From a checkpoint of a small masked image model: arch poolformer, depths [5, 5, 5].
Rows from expert 3 of block 5, named by matrix and row number. Rows with one number belong to one neuron. Each number is 50 + 10 x the weight over its row's rms, rounded and kept within 0 to 99. All counts start at 0. After the name is the row's rms in percent of the matrix's.
# gate: expert gate (model.blocks.5.mlp.gate, 8x80x160), inputs 0-79
# up: expert up (model.blocks.5.mlp.up, 8x80x160), inputs 0-79
# down: expert down (model.blocks.5.mlp.down, 8x160x80, transposed), outputs 0-79
gate.48 120:46 45 61 59 40 39 55 57 58 73 46 54 63 63 62 51 48 20 45 66 67 48 40 51 35 56 47 68 48 57 50 56 46 62 61 55 31 43 31 55 56 67 48 43 43 45 40 50 49 24 46 45 55 59 32 48 50 54 53 44 49 44 49 65 45 50 50 65 56 59 56 54 49 41 52 58 59 78 62 69
up.48 111:50 47 56 46 42 33 60 63 49 63 54 50 63 54 47 53 44 16 41 68 74 46 52 54 43 52 42 49 52 63 53 49 57 60 65 48 29 44 45 55 72 68 38 53 38 43 59 31 52 41 33 48 37 58 50 41 59 60 59 45 50 52 44 66 41 50 47 54 78 53 55 64 50 52 59 47 56 60 61 57
down.48 110:36 51 48 51 48 59 58 53 39 42 42 44 60 62 33 53 61 47 45 60 53 41 39 61 45 63 43 64 40 55 39 53 72 51 70 45 41 44 47 65 65 46 65 53 59 54 51 58 69 50 48 59 46 37 59 40 43 52 55 50 37 56 45 44 19 39 63 30 69 53 41 44 60 34 33 37 56 64 59 49
gate.49 085:74 49 50 32 51 54 59 57 50 68 42 59 39 54 58 59 41 61 44 57 38 64 53 37 55 34 39 66 56 65 55 43 57 51 56 56 53 61 52 40 38 48 66 45 55 66 48 42 64 46 23 60 52 32 51 81 41 52 54 48 40 72 54 39 47 45 50 67 48 51 45 51 45 37 45 35 45 38 47 50
up.49 086:37 62 46 47 47 51 49 40 45 46 60 39 57 56 47 49 60 44 48 61 58 41 57 55 45 55 55 43 46 63 32 53 54 21 37 50 63 72 65 67 54 57 33 66 51 38 53 48 49 54 46 49 41 54 60 44 49 51 51 38 52 49 52 32 43 58 46 44 64 47 43 54 40 66 49 58 40 54 40 62
down.49 097:57 49 35 38 46 49 56 59 52 48 42 43 27 53 44 33 66 63 41 45 73 67 39 66 42 41 43 55 57 48 63 38 47 38 45 47 62 64 40 52 45 42 52 53 44 41 54 55 50 69 32 40 42 40 59 47 41 52 44 64 43 45 42 47 55 52 60 63 58 53 33 27 68 58 33 51 50 53 42 54
gate.50 110:70 49 56 39 59 36 60 51 50 50 52 59 65 61 64 41 74 35 45 65 36 52 67 44 34 52 39 71 53 43 60 54 61 57 52 51 41 68 50 62 55 61 62 51 53 48 43 52 74 37 58 44 47 46 39 65 52 47 55 53 67 59 50 50 37 35 51 44 62 55 36 48 49 49 43 47 24 67 57 47
up.50 105:52 50 43 52 47 57 45 57 54 47 47 32 45 54 30 40 41 58 51 44 70 50 49 45 67 40 42 25 46 55 59 47 45 39 51 62 63 37 53 36 55 36 51 61 51 57 67 47 35 66 56 45 49 46 61 26 41 56 46 54 27 46 48 51 66 67 50 50 64 47 63 42 55 54 48 60 64 30 36 49
down.50 100:65 47 56 40 53 40 61 50 42 60 61 57 54 41 53 46 49 52 66 46 35 56 66 49 41 66 54 56 64 48 55 61 54 48 45 43 47 63 48 44 46 51 50 46 58 53 56 58 38 43 65 53 40 34 35 61 76 27 49 70 51 52 56 45 45 37 47 48 23 62 28 50 41 43 52 47 23 50 57 50
gate.51 099:41 67 53 58 44 56 26 49 34 20 51 50 58 32 48 61 47 54 43 47 42 42 56 54 62 55 59 47 38 48 57 28 58 49 51 59 55 46 52 44 50 30 65 50 56 40 53 46 49 53 46 52 73 62 56 40 44 57 31 48 51 43 41 37 53 56 54 57 45 44 45 43 35 53 64 55 52 49 34 59
up.51 102:49 34 54 36 57 46 60 60 61 68 55 52 32 62 43 39 50 38 53 48 51 49 50 53 33 42 40 49 61 67 47 72 54 59 38 44 43 57 56 55 51 59 36 57 43 56 40 40 57 41 55 50 24 51 40 53 54 41 63 51 58 53 57 58 49 32 47 35 55 47 69 42 62 64 41 59 50 54 62 40
down.51 092:49 58 54 48 57 59 56 44 50 53 61 49 37 59 59 51 26 48 60 54 49 48 50 60 76 47 64 54 34 29 47 53 48 43 37 46 71 64 52 49 48 54 60 47 39 59 46 46 49 56 40 53 56 57 56 39 51 69 48 43 53 54 45 51 54 61 31 61 41 46 73 42 23 74 33 52 42 37 55 68
gate.52 107:65 64 37 41 61 56 45 74 49 33 42 44 47 60 45 40 60 48 50 62 45 51 62 56 46 59 40 75 57 50 58 53 37 50 61 44 61 59 44 55 48 64 60 61 45 49 42 58 82 44 54 45 46 42 60 56 39 55 42 51 57 38 48 40 62 43 46 44 63 61 34 54 57 46 33 57 36 56 58 49
up.52 100:46 55 53 55 53 53 39 61 59 44 36 41 49 56 38 45 53 45 58 49 51 52 69 46 48 57 38 59 60 41 62 44 34 47 61 40 58 66 45 59 41 55 49 59 43 61 45 62 60 43 42 50 55 48 64 44 39 38 51 48 65 41 52 43 56 38 69 46 40 56 44 48 48 37 41 55 53 57 46 79
down.52 111:53 53 58 50 75 50 36 46 46 47 65 45 43 41 56 59 44 29 63 61 43 47 43 50 50 52 39 45 50 53 47 68 51 45 52 42 35 49 55 65 48 52 68 39 57 42 62 43 55 33 67 47 55 41 41 40 48 55 62 45 38 68 47 52 41 36 51 69 48 49 54 55 44 57 48 51 36 50 29 42
gate.53 106:73 43 35 52 55 44 50 42 64 49 63 53 58 45 57 55 46 51 38 60 52 53 49 45 37 39 55 48 53 65 50 35 50 50 41 38 47 47 46 46 60 68 63 29 38 52 46 49 53 49 44 81 32 47 49 62 47 32 43 64 47 43 53 52 46 51 43 55 65 56 47 59 47 46 35 45 39 44 62 56
up.53 106:66 51 48 30 48 38 47 51 57 51 47 41 55 52 72 57 41 57 29 40 74 42 56 55 56 41 55 54 53 59 51 54 39 68 43 47 55 31 42 48 63 59 48 28 49 45 55 48 54 59 54 53 43 49 55 47 51 27 44 55 32 47 54 48 47 57 46 61 69 63 44 59 42 40 36 55 53 49 63 51
down.53 108:44 61 59 54 45 58 42 45 31 58 65 60 61 61 45 31 60 36 47 41 53 49 53 42 53 44 56 57 52 62 44 69 47 55 62 56 50 29 55 46 39 45 43 58 39 79 41 73 46 55 37 52 35 71 46 45 46 34 52 49 63 64 48 65 58 36 65 37 44 58 35 62 37 47 40 65 48 53 60 58
gate.54 107:63 39 64 41 28 52 39 53 60 49 57 52 50 65 50 48 48 44 53 43 71 63 64 64 48 37 60 42 44 45 53 50 71 55 54 43 50 74 51 46 60 47 56 36 32 53 49 51 46 47 44 42 38 38 54 64 43 34 73 51 28 46 48 42 64 44 55 46 43 46 59 42 51 38 49 48 45 58 58 41
up.54 122:39 60 56 22 52 82 56 57 55 51 62 52 30 45 42 48 55 48 40 68 55 41 59 30 47 27 66 54 56 56 55 60 38 52 31 51 55 63 55 56 48 38 64 48 38 62 46 63 42 45 43 57 47 56 58 56 41 34 33 69 45 49 54 49 47 51 48 42 46 50 53 45 51 32 53 52 50 42 61 58
down.54 099:33 64 46 53 45 44 55 53 36 52 61 59 37 41 52 61 51 53 48 80 55 51 37 54 52 65 40 48 51 61 58 67 39 33 61 41 63 47 51 64 59 53 48 72 49 35 38 57 40 39 56 55 57 61 50 51 50 43 47 54 53 47 61 46 41 51 50 42 47 62 51 47 43 33 53 54 39 54 64 58
gate.55 109:54 21 43 59 58 25 47 46 62 70 56 51 35 37 59 46 68 49 60 53 52 58 41 58 57 49 42 54 38 37 39 53 51 51 62 41 50 47 50 42 56 41 49 62 47 53 51 65 46 38 59 66 68 55 34 58 46 56 57 47 51 43 53 50 43 49 46 47 50 45 44 46 34 60 60 39 49 45 36 46
up.55 106:42 69 28 43 57 74 52 57 35 38 33 52 56 60 48 56 57 47 56 53 46 56 57 45 46 56 49 57 51 58 62 56 50 55 47 64 37 55 50 58 48 55 53 45 45 50 46 37 62 55 48 29 45 52 66 53 44 39 45 54 53 66 37 45 60 48 55 62 40 44 58 53 59 38 38 62 55 53 61 43
down.55 096:31 47 65 49 32 61 51 55 63 37 60 68 56 41 46 57 39 47 47 54 67 38 36 57 43 49 48 46 42 43 66 42 50 43 57 49 64 61 51 48 50 58 57 44 44 36 48 38 56 61 65 49 41 37 46 32 56 35 59 56 61 47 47 53 48 48 58 50 59 61 59 59 67 51 51 42 35 38 58 41
gate.56 115:62 41 52 51 55 67 47 63 40 57 45 38 47 67 48 43 76 54 43 50 43 41 33 48 39 59 43 63 38 58 58 67 74 44 49 54 46 35 54 48 47 52 59 47 30 48 37 39 62 37 46 51 52 48 47 55 53 61 56 57 71 43 44 54 68 30 51 57 57 47 32 57 37 51 59 55 37 56 42 43
up.56 093:51 53 47 58 55 65 55 38 41 60 37 32 55 35 56 58 65 50 57 32 44 42 38 50 52 48 36 52 38 44 51 49 36 65 44 66 60 48 55 50 49 66 54 57 45 45 48 51 57 51 59 47 43 51 27 57 47 41 62 52 42 53 66 66 52 55 65 53 37 60 46 56 52 42 49 47 48 45 50 56
down.56 112:64 35 53 42 62 48 68 49 73 58 58 51 41 47 56 45 34 65 70 69 55 55 54 51 46 37 52 48 38 41 55 43 67 36 54 54 48 60 69 68 47 65 57 44 56 44 59 39 58 50 52 61 46 33 56 44 49 51 56 53 49 59 48 64 27 48 42 50 50 56 46 44 44 43 56 40 52 44 49 40
gate.57 111:36 56 45 47 63 66 40 62 59 45 44 44 49 56 42 32 33 46 51 41 57 60 43 71 41 65 48 51 56 45 69 47 39 49 47 49 68 55 54 36 31 56 54 66 48 44 41 59 47 66 57 30 68 40 43 49 42 43 39 61 40 34 41 49 65 55 43 57 50 46 49 51 41 44 43 68 45 56 39 47
up.57 112:52 54 59 59 57 31 53 49 40 37 58 56 51 50 67 56 48 58 39 53 46 33 56 39 63 47 45 54 61 48 18 49 51 62 40 55 38 47 41 42 76 55 43 41 48 44 54 55 52 39 45 53 37 64 46 53 55 68 63 52 64 57 60 65 40 44 33 48 46 47 49 40 57 65 38 45 32 39 50 38
down.57 123:48 55 53 57 60 57 57 52 38 32 61 54 57 47 63 55 28 39 43 51 33 47 55 55 43 43 52 44 61 41 43 63 45 33 62 46 50 61 60 61 46 50 57 59 62 31 47 46 42 29 57 54 56 26 32 39 60 37 65 49 52 50 54 54 43 60 43 47 67 48 56 41 55 60 63 46 47 56 33 45
gate.58 087:61 51 30 43 45 64 60 58 30 47 52 55 50 46 76 48 54 45 57 64 49 52 47 46 52 69 40 41 75 53 42 42 53 34 61 57 52 28 41 46 45 43 56 57 48 36 51 58 40 48 58 59 49 45 58 43 57 39 50 65 44 56 56 40 47 49 53 51 50 45 39 47 54 39 54 61 55 61 45 72
up.58 085:31 42 67 51 53 31 33 42 65 63 52 40 60 39 29 52 55 53 48 49 53 36 50 55 44 31 76 73 26 45 50 57 49 64 37 43 49 60 54 48 38 54 33 43 45 58 46 42 62 40 47 53 46 54 53 44 55 56 41 30 54 36 42 50 53 51 54 52 53 59 69 48 52 54 58 41 51 44 48 49
down.58 086:44 36 58 68 47 45 50 54 56 53 44 59 57 41 47 56 43 45 49 64 45 33 44 67 42 38 46 55 67 27 77 56 52 35 50 50 52 58 36 55 54 48 48 53 41 45 33 69 39 54 72 57 60 53 30 45 51 49 26 53 55 44 43 63 49 52 49 61 60 57 37 46 41 40 59 52 52 51 53 40
gate.59 101:49 64 47 46 77 53 55 56 61 52 47 58 54 43 49 42 63 40 60 61 30 62 50 52 47 44 41 55 40 41 41 39 57 64 51 44 52 46 54 46 46 50 65 59 62 49 43 73 59 53 46 47 67 42 49 53 38 55 51 38 44 35 37 45 60 37 60 52 42 52 49 44 56 62 62 55 65 56 36 52
up.59 104:60 47 40 54 40 60 56 36 52 41 50 36 46 63 61 49 51 61 38 35 46 43 66 53 37 55 58 40 56 53 56 48 53 39 50 44 59 59 57 59 50 46 37 49 53 37 45 65 68 56 56 48 47 53 43 40 42 54 36 54 47 37 57 43 46 54 52 66 76 44 61 38 40 21 46 35 21 50 53 34
down.59 097:66 54 45 47 52 36 43 37 45 54 52 54 55 52 44 44 53 66 48 41 43 47 37 48 54 60 60 49 49 55 50 27 38 48 31 64 60 51 54 63 56 67 57 68 52 65 49 60 29 57 45 49 60 40 62 49 37 69 54 48 55 51 57 67 42 45 35 41 52 40 62 42 44 72 42 63 59 43 58 47
gate.60 104:35 60 44 54 44 64 57 36 54 54 46 43 56 50 33 41 42 47 54 39 44 55 39 52 46 46 61 57 55 33 60 26 28 43 62 72 61 57 46 72 34 52 45 59 59 45 61 28 50 58 43 30 59 49 64 23 42 50 60 57 63 49 35 58 48 40 61 58 68 54 53 46 69 55 54 63 50 53 47 61
up.60 098:56 37 48 75 57 63 53 47 51 48 54 50 60 71 67 51 64 48 51 32 51 47 50 52 56 64 44 48 56 44 54 56 57 40 57 58 44 51 59 45 56 67 43 56 40 38 63 42 41 59 50 43 26 38 54 41 52 56 67 62 65 69 45 45 43 43 37 48 55 45 60 32 59 43 41 50 33 50 71 40
down.60 094:44 63 59 40 39 67 54 41 49 38 33 35 51 42 36 52 54 35 62 34 60 47 47 57 56 44 54 48 53 49 44 34 38 48 64 47 58 41 55 46 33 72 60 68 51 56 44 76 54 53 54 55 63 41 39 34 37 33 56 59 48 57 60 44 63 37 57 45 40 41 41 28 62 32 58 70 52 44 52 46
gate.61 091:48 65 59 55 57 62 59 42 53 67 41 54 35 54 58 47 48 50 56 48 46 64 60 68 60 46 54 31 50 33 35 56 39 62 48 49 67 65 67 45 57 67 42 53 54 64 52 54 52 75 35 45 63 45 48 48 46 55 41 62 43 48 57 47 39 45 49 47 61 52 58 26 52 35 42 59 61 49 48 68
up.61 094:52 44 61 45 33 43 41 48 57 39 46 45 67 42 43 54 36 51 43 59 54 29 35 40 38 57 58 59 49 63 61 38 58 37 37 52 42 49 44 52 40 46 60 51 54 43 46 52 59 36 53 48 45 50 50 50 59 44 46 41 55 54 38 50 57 53 44 44 61 63 52 68 52 50 63 34 33 36 40 52
down.61 102:60 72 44 43 69 47 63 54 51 43 39 64 23 48 59 39 44 64 58 48 48 44 41 55 59 41 66 45 66 58 47 45 50 46 45 39 45 39 54 49 60 39 59 42 64 40 47 49 49 43 51 45 48 45 55 58 40 49 45 53 46 52 35 45 49 44 56 53 55 59 53 42 48 42 47 54 49 62 61 42
gate.62 088:54 43 47 41 64 58 45 45 46 65 57 60 62 31 58 60 58 48 45 39 49 38 52 60 66 45 57 34 50 50 50 34 33 50 60 41 45 47 40 41 49 44 49 53 75 42 34 47 64 33 50 44 44 55 49 45 59 45 45 25 66 65 56 45 45 60 52 52 53 46 36 34 61 40 62 58 51 54 42 67
up.62 083:48 49 52 32 52 43 37 57 73 35 64 52 58 70 70 66 41 58 33 57 62 47 64 57 77 36 59 43 60 58 54 43 58 52 44 54 57 35 37 43 48 37 44 63 50 38 39 58 56 41 53 33 69 55 54 61 50 39 42 62 54 45 42 53 48 45 28 43 57 43 56 59 49 44 48 47 50 61 57 45
down.62 095:49 38 51 54 48 48 43 58 57 50 64 48 81 61 48 44 46 58 55 49 41 39 50 39 44 46 53 47 38 44 62 51 39 46 60 29 49 52 57 65 48 47 53 53 38 59 43 55 66 58 62 64 45 73 41 63 51 49 61 48 43 35 45 60 36 44 51 41 50 77 40 64 43 44 68 54 62 50 39 48
gate.63 112:45 58 49 58 44 52 65 58 37 62 52 52 37 49 46 50 47 46 40 45 41 54 33 48 55 41 58 56 49 43 47 50 34 42 60 52 42 51 59 55 43 40 64 49 55 55 67 51 52 48 54 54 72 42 67 64 43 52 49 36 57 49 54 48 38 47 25 56 45 53 40 25 42 46 53 46 57 69 59 62
up.63 124:55 64 60 46 47 55 40 37 60 32 35 60 48 55 46 52 39 49 55 60 51 48 66 46 54 59 48 47 63 64 60 35 61 60 39 58 43 50 43 59 54 58 51 46 48 62 35 52 47 43 54 40 48 49 35 59 53 49 53 72 45 60 49 62 53 40 62 31 41 39 49 75 58 40 53 52 48 36 37 34
down.63 113:58 58 63 56 49 43 52 25 40 59 45 62 46 57 61 38 43 51 47 47 60 44 52 58 38 43 50 31 55 50 52 47 42 52 58 43 42 38 60 52 55 52 47 44 47 64 49 44 55 31 46 33 49 60 20 45 49 49 50 38 35 46 45 48 74 62 56 54 54 44 60 51 47 45 61 52 55 38 18 54
gate.64 105:45 49 50 57 52 47 43 51 54 54 57 48 43 36 54 55 61 50 39 41 56 39 40 62 49 57 56 48 68 39 54 51 46 60 46 51 39 49 60 30 33 55 72 70 55 41 42 39 57 55 66 41 43 42 42 62 58 35 50 45 56 57 51 54 33 48 54 48 64 66 38 59 54 45 60 43 59 38 56 66
up.64 124:70 42 49 49 60 53 67 71 32 54 61 53 42 68 46 49 76 52 51 54 55 53 51 40 45 36 43 62 32 49 58 55 69 55 56 47 39 45 41 44 58 52 50 39 26 46 55 46 37 44 71 51 43 44 49 74 45 47 48 54 48 45 53 63 53 45 45 61 38 37 43 39 47 60 40 60 36 41 54 34
down.64 118:57 52 45 47 66 59 53 47 61 35 57 59 26 42 69 53 37 71 62 65 46 33 59 44 47 27 54 52 27 39 47 48 61 44 57 46 54 46 59 58 60 49 52 37 49 27 39 45 64 31 55 57 45 46 52 49 57 57 60 52 56 58 43 36 51 49 52 71 53 56 52 35 46 55 72 46 51 57 40 44
gate.65 107:55 30 56 51 48 61 52 40 56 66 72 64 40 47 49 51 42 76 36 65 52 62 54 60 55 40 54 63 36 48 55 48 42 67 43 46 38 43 37 52 53 52 64 32 36 61 52 54 58 37 67 62 52 32 49 62 45 48 47 73 40 45 50 46 57 37 40 56 33 48 64 51 43 42 68 50 51 54 42 42
up.65 100:63 28 51 55 58 54 40 48 52 52 58 59 38 51 40 63 49 83 43 45 43 53 53 68 63 34 49 60 43 52 50 52 50 58 33 39 39 39 40 50 65 44 54 50 38 57 50 46 42 45 71 62 59 35 59 72 49 48 49 70 43 46 51 51 51 40 42 51 28 55 52 41 45 48 60 54 51 56 45 46
down.65 103:47 47 43 57 41 56 52 58 61 50 31 52 55 70 65 40 51 52 56 69 25 26 43 34 52 57 55 45 48 57 42 51 39 44 58 42 42 42 49 39 58 60 46 58 38 51 37 57 59 36 51 52 63 34 40 52 54 67 57 45 54 57 45 62 55 42 46 45 38 51 52 50 47 39 49 58 47 48 35 70
gate.66 101:60 33 56 53 55 48 67 42 55 62 47 41 35 44 53 57 39 71 61 51 36 56 38 49 44 62 44 30 63 51 48 66 62 51 55 52 50 51 43 45 30 51 58 53 58 38 49 57 37 69 45 58 62 56 38 65 36 58 51 39 57 38 53 42 49 47 50 43 40 42 62 43 48 20 53 49 41 49 31 45
up.66 089:49 32 59 54 46 41 50 56 40 57 39 50 47 34 53 51 31 43 46 63 48 49 38 51 53 50 47 56 46 43 37 57 56 58 53 57 40 43 43 55 59 48 47 41 57 58 73 56 38 40 56 50 74 37 42 62 40 59 45 41 51 37 44 46 50 44 40 62 44 46 67 64 38 44 65 56 65 72 56 76
down.66 089:41 56 43 44 42 46 57 52 61 41 55 45 55 57 28 49 59 48 49 44 56 55 42 64 45 73 54 53 44 51 35 61 60 49 61 56 49 41 53 58 63 42 57 43 35 74 53 48 41 38 34 54 34 54 60 41 60 61 34 58 48 51 55 35 38 53 61 36 56 56 69 68 35 34 44 44 36 37 58 53
gate.67 094:56 43 57 56 55 62 67 52 42 55 56 58 44 51 43 36 55 72 33 64 53 47 51 45 52 37 35 57 53 47 40 42 70 54 45 36 32 69 70 44 65 47 39 47 56 52 52 41 52 53 59 56 45 58 53 71 54 38 59 49 71 35 48 52 49 33 44 51 57 52 45 22 41 66 54 65 40 49 55 54
up.67 100:55 55 63 59 49 54 59 56 50 53 61 63 27 44 54 41 61 62 36 44 62 52 62 61 52 44 30 43 34 47 53 34 63 64 57 42 46 52 58 52 46 41 50 77 51 55 61 49 53 43 44 36 45 50 44 45 64 67 52 48 62 44 40 50 47 60 57 45 45 25 49 48 43 50 69 49 59 46 49 31
down.67 094:51 62 41 73 72 50 41 44 48 48 57 69 25 43 54 63 56 61 52 37 36 58 58 37 56 39 47 46 59 39 45 55 61 56 53 55 64 34 42 50 54 47 57 37 43 60 60 62 46 49 53 50 58 48 44 62 47 53 35 47 46 36 69 58 41 40 42 63 54 47 47 50 32 49 59 47 25 46 53 49
gate.68 127:45 46 69 33 68 77 55 59 61 45 47 58 51 55 42 41 60 51 66 50 45 47 55 65 58 51 55 50 40 46 57 66 38 74 47 47 57 59 50 53 42 43 55 48 38 52 44 49 53 57 58 21 46 57 40 41 59 46 58 34 59 59 53 47 56 43 63 39 44 34 58 42 56 58 47 61 26 77 50 50
up.68 121:50 42 67 35 59 75 59 52 58 48 46 65 49 59 35 56 55 44 68 54 39 49 47 59 52 50 56 45 37 45 59 71 43 66 44 54 57 64 47 57 49 38 59 48 44 49 41 56 42 54 57 24 44 48 36 47 62 52 62 31 54 57 47 52 51 35 64 33 47 38 55 55 55 57 50 43 21 77 53 40
down.68 117:43 56 53 60 44 72 51 35 49 60 51 63 44 58 43 39 67 53 51 57 45 50 52 63 54 79 67 55 41 36 50 45 64 65 28 40 53 59 40 51 60 54 51 41 41 46 35 47 70 52 64 39 44 47 55 47 52 36 42 45 47 56 41 56 48 29 49 40 45 60 51 51 51 55 38 58 38 64 42 51
gate.69 112:47 59 70 41 49 50 43 35 56 51 56 50 52 57 46 53 40 52 31 43 40 42 61 57 55 53 46 60 54 48 50 37 44 65 36 57 73 69 54 66 54 33 52 58 62 66 44 62 54 52 42 47 50 52 51 43 55 48 64 53 49 50 65 57 48 36 43 41 51 45 48 53 59 64 43 71 49 61 52 60
up.69 116:40 44 72 48 47 66 41 57 27 53 52 57 51 50 52 61 48 43 58 66 47 38 48 50 44 54 61 79 54 51 45 49 37 69 41 73 49 63 40 52 50 45 50 57 49 67 43 41 47 46 42 45 51 46 62 60 50 54 61 37 60 48 32 48 59 46 57 51 36 46 60 65 58 65 47 72 35 64 49 58
down.69 105:62 69 51 45 55 46 49 33 73 48 46 74 48 56 52 42 59 64 47 39 46 43 72 45 46 47 50 40 28 33 57 46 51 61 66 55 43 47 41 50 40 46 55 45 44 60 43 42 65 55 60 48 48 44 43 43 56 52 51 57 36 52 53 53 48 60 45 38 67 46 67 47 63 62 53 46 66 46 33 37
gate.70 095:52 44 48 52 56 35 47 13 54 58 71 45 71 53 70 55 66 47 40 47 40 58 55 52 73 47 45 44 51 56 49 26 63 51 43 44 53 35 54 55 50 41 54 49 60 41 67 56 39 50 42 50 46 54 63 43 50 69 53 44 39 48 52 35 64 58 52 47 43 43 44 29 39 61 47 57 44 50 45 56
up.70 089:45 42 49 45 50 53 41 70 55 50 43 57 38 49 49 46 28 55 45 50 61 53 44 55 51 61 76 50 51 45 39 57 34 44 65 56 54 48 46 43 55 48 56 63 45 67 54 39 64 27 41 48 40 47 54 51 44 46 47 49 56 54 50 66 40 54 39 61 58 59 45 76 47 48 43 56 70 61 50 57
down.70 109:45 56 24 42 49 52 54 62 44 56 55 43 55 44 33 52 69 34 38 42 58 50 45 43 49 25 44 65 52 34 44 41 34 41 53 60 70 65 48 60 33 46 48 63 43 43 56 43 45 46 33 67 46 43 57 47 44 53 55 58 32 60 61 39 50 55 64 39 47 39 50 59 51 56 37 59 47 57 50 59
gate.71 104:54 36 58 45 43 56 67 58 52 58 45 43 49 61 44 51 61 35 46 48 54 50 53 53 55 50 54 57 31 38 54 70 52 68 44 53 49 58 45 50 60 43 41 57 33 43 47 51 68 55 55 43 61 48 60 54 46 67 59 36 49 34 61 43 64 41 49 76 60 64 59 44 46 44 64 61 47 79 62 58
up.71 105:52 49 38 59 40 52 34 55 56 47 52 47 67 45 44 53 48 65 58 45 68 52 52 50 45 65 57 54 69 54 48 38 43 23 51 56 49 46 46 59 35 58 52 43 72 51 38 44 49 46 43 53 43 61 39 43 35 43 48 59 49 38 49 45 56 62 53 29 52 48 57 44 57 45 43 39 41 20 51 42
down.71 100:71 50 51 57 51 60 48 59 66 42 45 57 40 70 49 48 54 65 49 53 66 21 40 53 42 52 31 29 44 46 49 41 62 64 56 49 48 57 43 36 47 48 54 56 50 52 39 55 53 54 48 37 42 42 64 39 55 64 48 60 66 49 48 54 60 47 48 71 64 39 53 45 65 52 54 49 51 45 49 43
gate.72 106:44 44 49 45 59 45 40 57 50 43 60 60 46 29 54 66 63 43 52 59 41 56 43 46 45 40 56 36 52 57 44 44 38 62 53 47 41 36 47 46 40 41 55 49 46 52 39 40 35 44 56 57 53 62 48 41 66 26 39 41 62 39 37 42 54 38 47 42 31 33 58 35 62 61 60 56 55 76 72 53
up.72 101:52 57 36 53 48 47 40 43 66 65 53 42 46 45 72 51 75 39 49 57 58 52 53 32 62 56 64 41 49 55 47 46 56 60 55 38 56 48 49 29 45 57 53 58 56 60 50 56 39 41 53 54 53 27 61 37 51 40 45 56 43 50 55 40 40 65 40 45 43 30 60 30 59 55 57 50 54 60 80 55
down.72 110:60 53 58 44 41 46 61 32 39 44 42 57 50 39 44 48 43 40 58 54 50 39 72 63 44 58 50 40 37 50 45 57 57 42 57 40 52 61 43 55 43 40 45 51 83 40 67 49 51 51 36 46 44 58 55 33 51 47 53 54 38 47 65 30 52 62 64 45 42 46 60 50 55 37 63 34 61 58 55 52
gate.73 109:44 53 50 64 57 46 34 52 59 30 71 55 59 39 46 43 63 62 55 44 59 61 70 49 53 55 57 52 53 57 55 35 59 42 62 41 49 33 53 43 45 43 57 40 44 39 44 43 46 41 59 65 56 51 82 47 53 49 51 46 34 30 51 52 49 54 57 62 48 38 59 58 32 50 61 44 63 52 48 46
up.73 091:34 60 46 55 50 48 44 48 59 33 66 54 54 52 39 45 58 66 50 44 63 57 60 49 51 58 58 44 58 52 52 38 56 44 59 40 53 29 56 47 52 27 54 47 50 37 52 47 32 59 55 63 54 50 77 64 50 48 52 50 35 45 52 50 49 52 62 65 43 35 55 56 37 41 47 39 61 57 43 46
down.73 104:63 53 28 47 47 31 54 64 58 37 45 58 51 42 36 57 47 57 39 52 62 37 30 53 37 57 42 72 50 67 49 41 55 60 50 65 42 41 41 40 53 34 57 48 57 58 48 38 53 41 57 51 45 68 71 47 57 42 37 34 54 44 42 47 47 58 44 38 67 50 50 42 67 64 62 44 31 59 67 59
gate.74 095:52 45 47 54 66 52 66 61 42 53 52 42 43 50 70 51 30 36 46 65 60 59 44 52 61 50 46 56 62 71 59 68 49 60 55 63 24 54 33 41 60 55 53 58 29 52 37 53 39 29 45 41 43 60 43 41 41 45 57 66 47 63 54 41 48 37 50 50 51 45 59 47 43 47 45 51 57 57 62 36
up.74 094:45 58 46 59 48 51 35 41 59 43 42 61 44 47 31 56 71 57 62 34 40 44 56 51 49 50 47 36 48 35 48 31 52 39 38 43 74 47 64 62 32 42 47 48 73 55 60 52 60 68 57 53 55 40 52 51 50 55 39 25 49 51 41 54 52 49 53 57 57 51 60 51 48 43 45 52 50 40 39 55
down.74 096:43 68 66 53 41 34 52 37 65 66 72 57 49 46 66 39 64 30 57 53 41 58 59 56 54 35 54 57 52 43 54 38 49 48 69 37 55 48 51 47 51 45 57 48 29 47 56 48 48 61 58 44 54 55 33 47 44 40 45 65 58 50 40 67 50 56 50 56 43 53 45 34 47 66 58 69 54 51 33 55
gate.75 093:41 58 59 65 37 59 54 55 48 52 40 37 39 52 54 57 44 40 54 32 48 54 47 64 30 58 49 65 42 57 63 41 48 61 75 45 39 53 49 65 46 44 46 52 60 52 54 41 59 59 58 50 44 37 62 53 43 60 43 20 36 56 53 40 61 37 60 58 25 43 63 39 51 43 57 38 57 32 37 52
up.75 086:44 44 57 63 39 57 45 48 53 34 40 42 47 55 57 51 30 57 48 46 42 43 67 66 42 56 44 59 60 44 42 55 49 45 67 53 42 55 52 48 51 43 47 64 66 71 50 48 42 35 45 41 51 44 68 47 49 52 36 42 52 39 54 30 53 40 53 49 35 57 51 34 57 54 51 45 68 37 58 68
down.75 101:44 35 46 64 45 49 54 60 51 56 68 60 58 58 47 48 51 51 41 47 36 62 61 44 63 57 57 47 55 35 59 45 37 41 30 52 57 58 36 59 38 47 52 58 41 35 72 47 61 59 51 40 53 49 55 59 54 51 36 64 46 50 40 44 51 58 41 27 57 43 63 45 41 34 50 48 43 40 58 64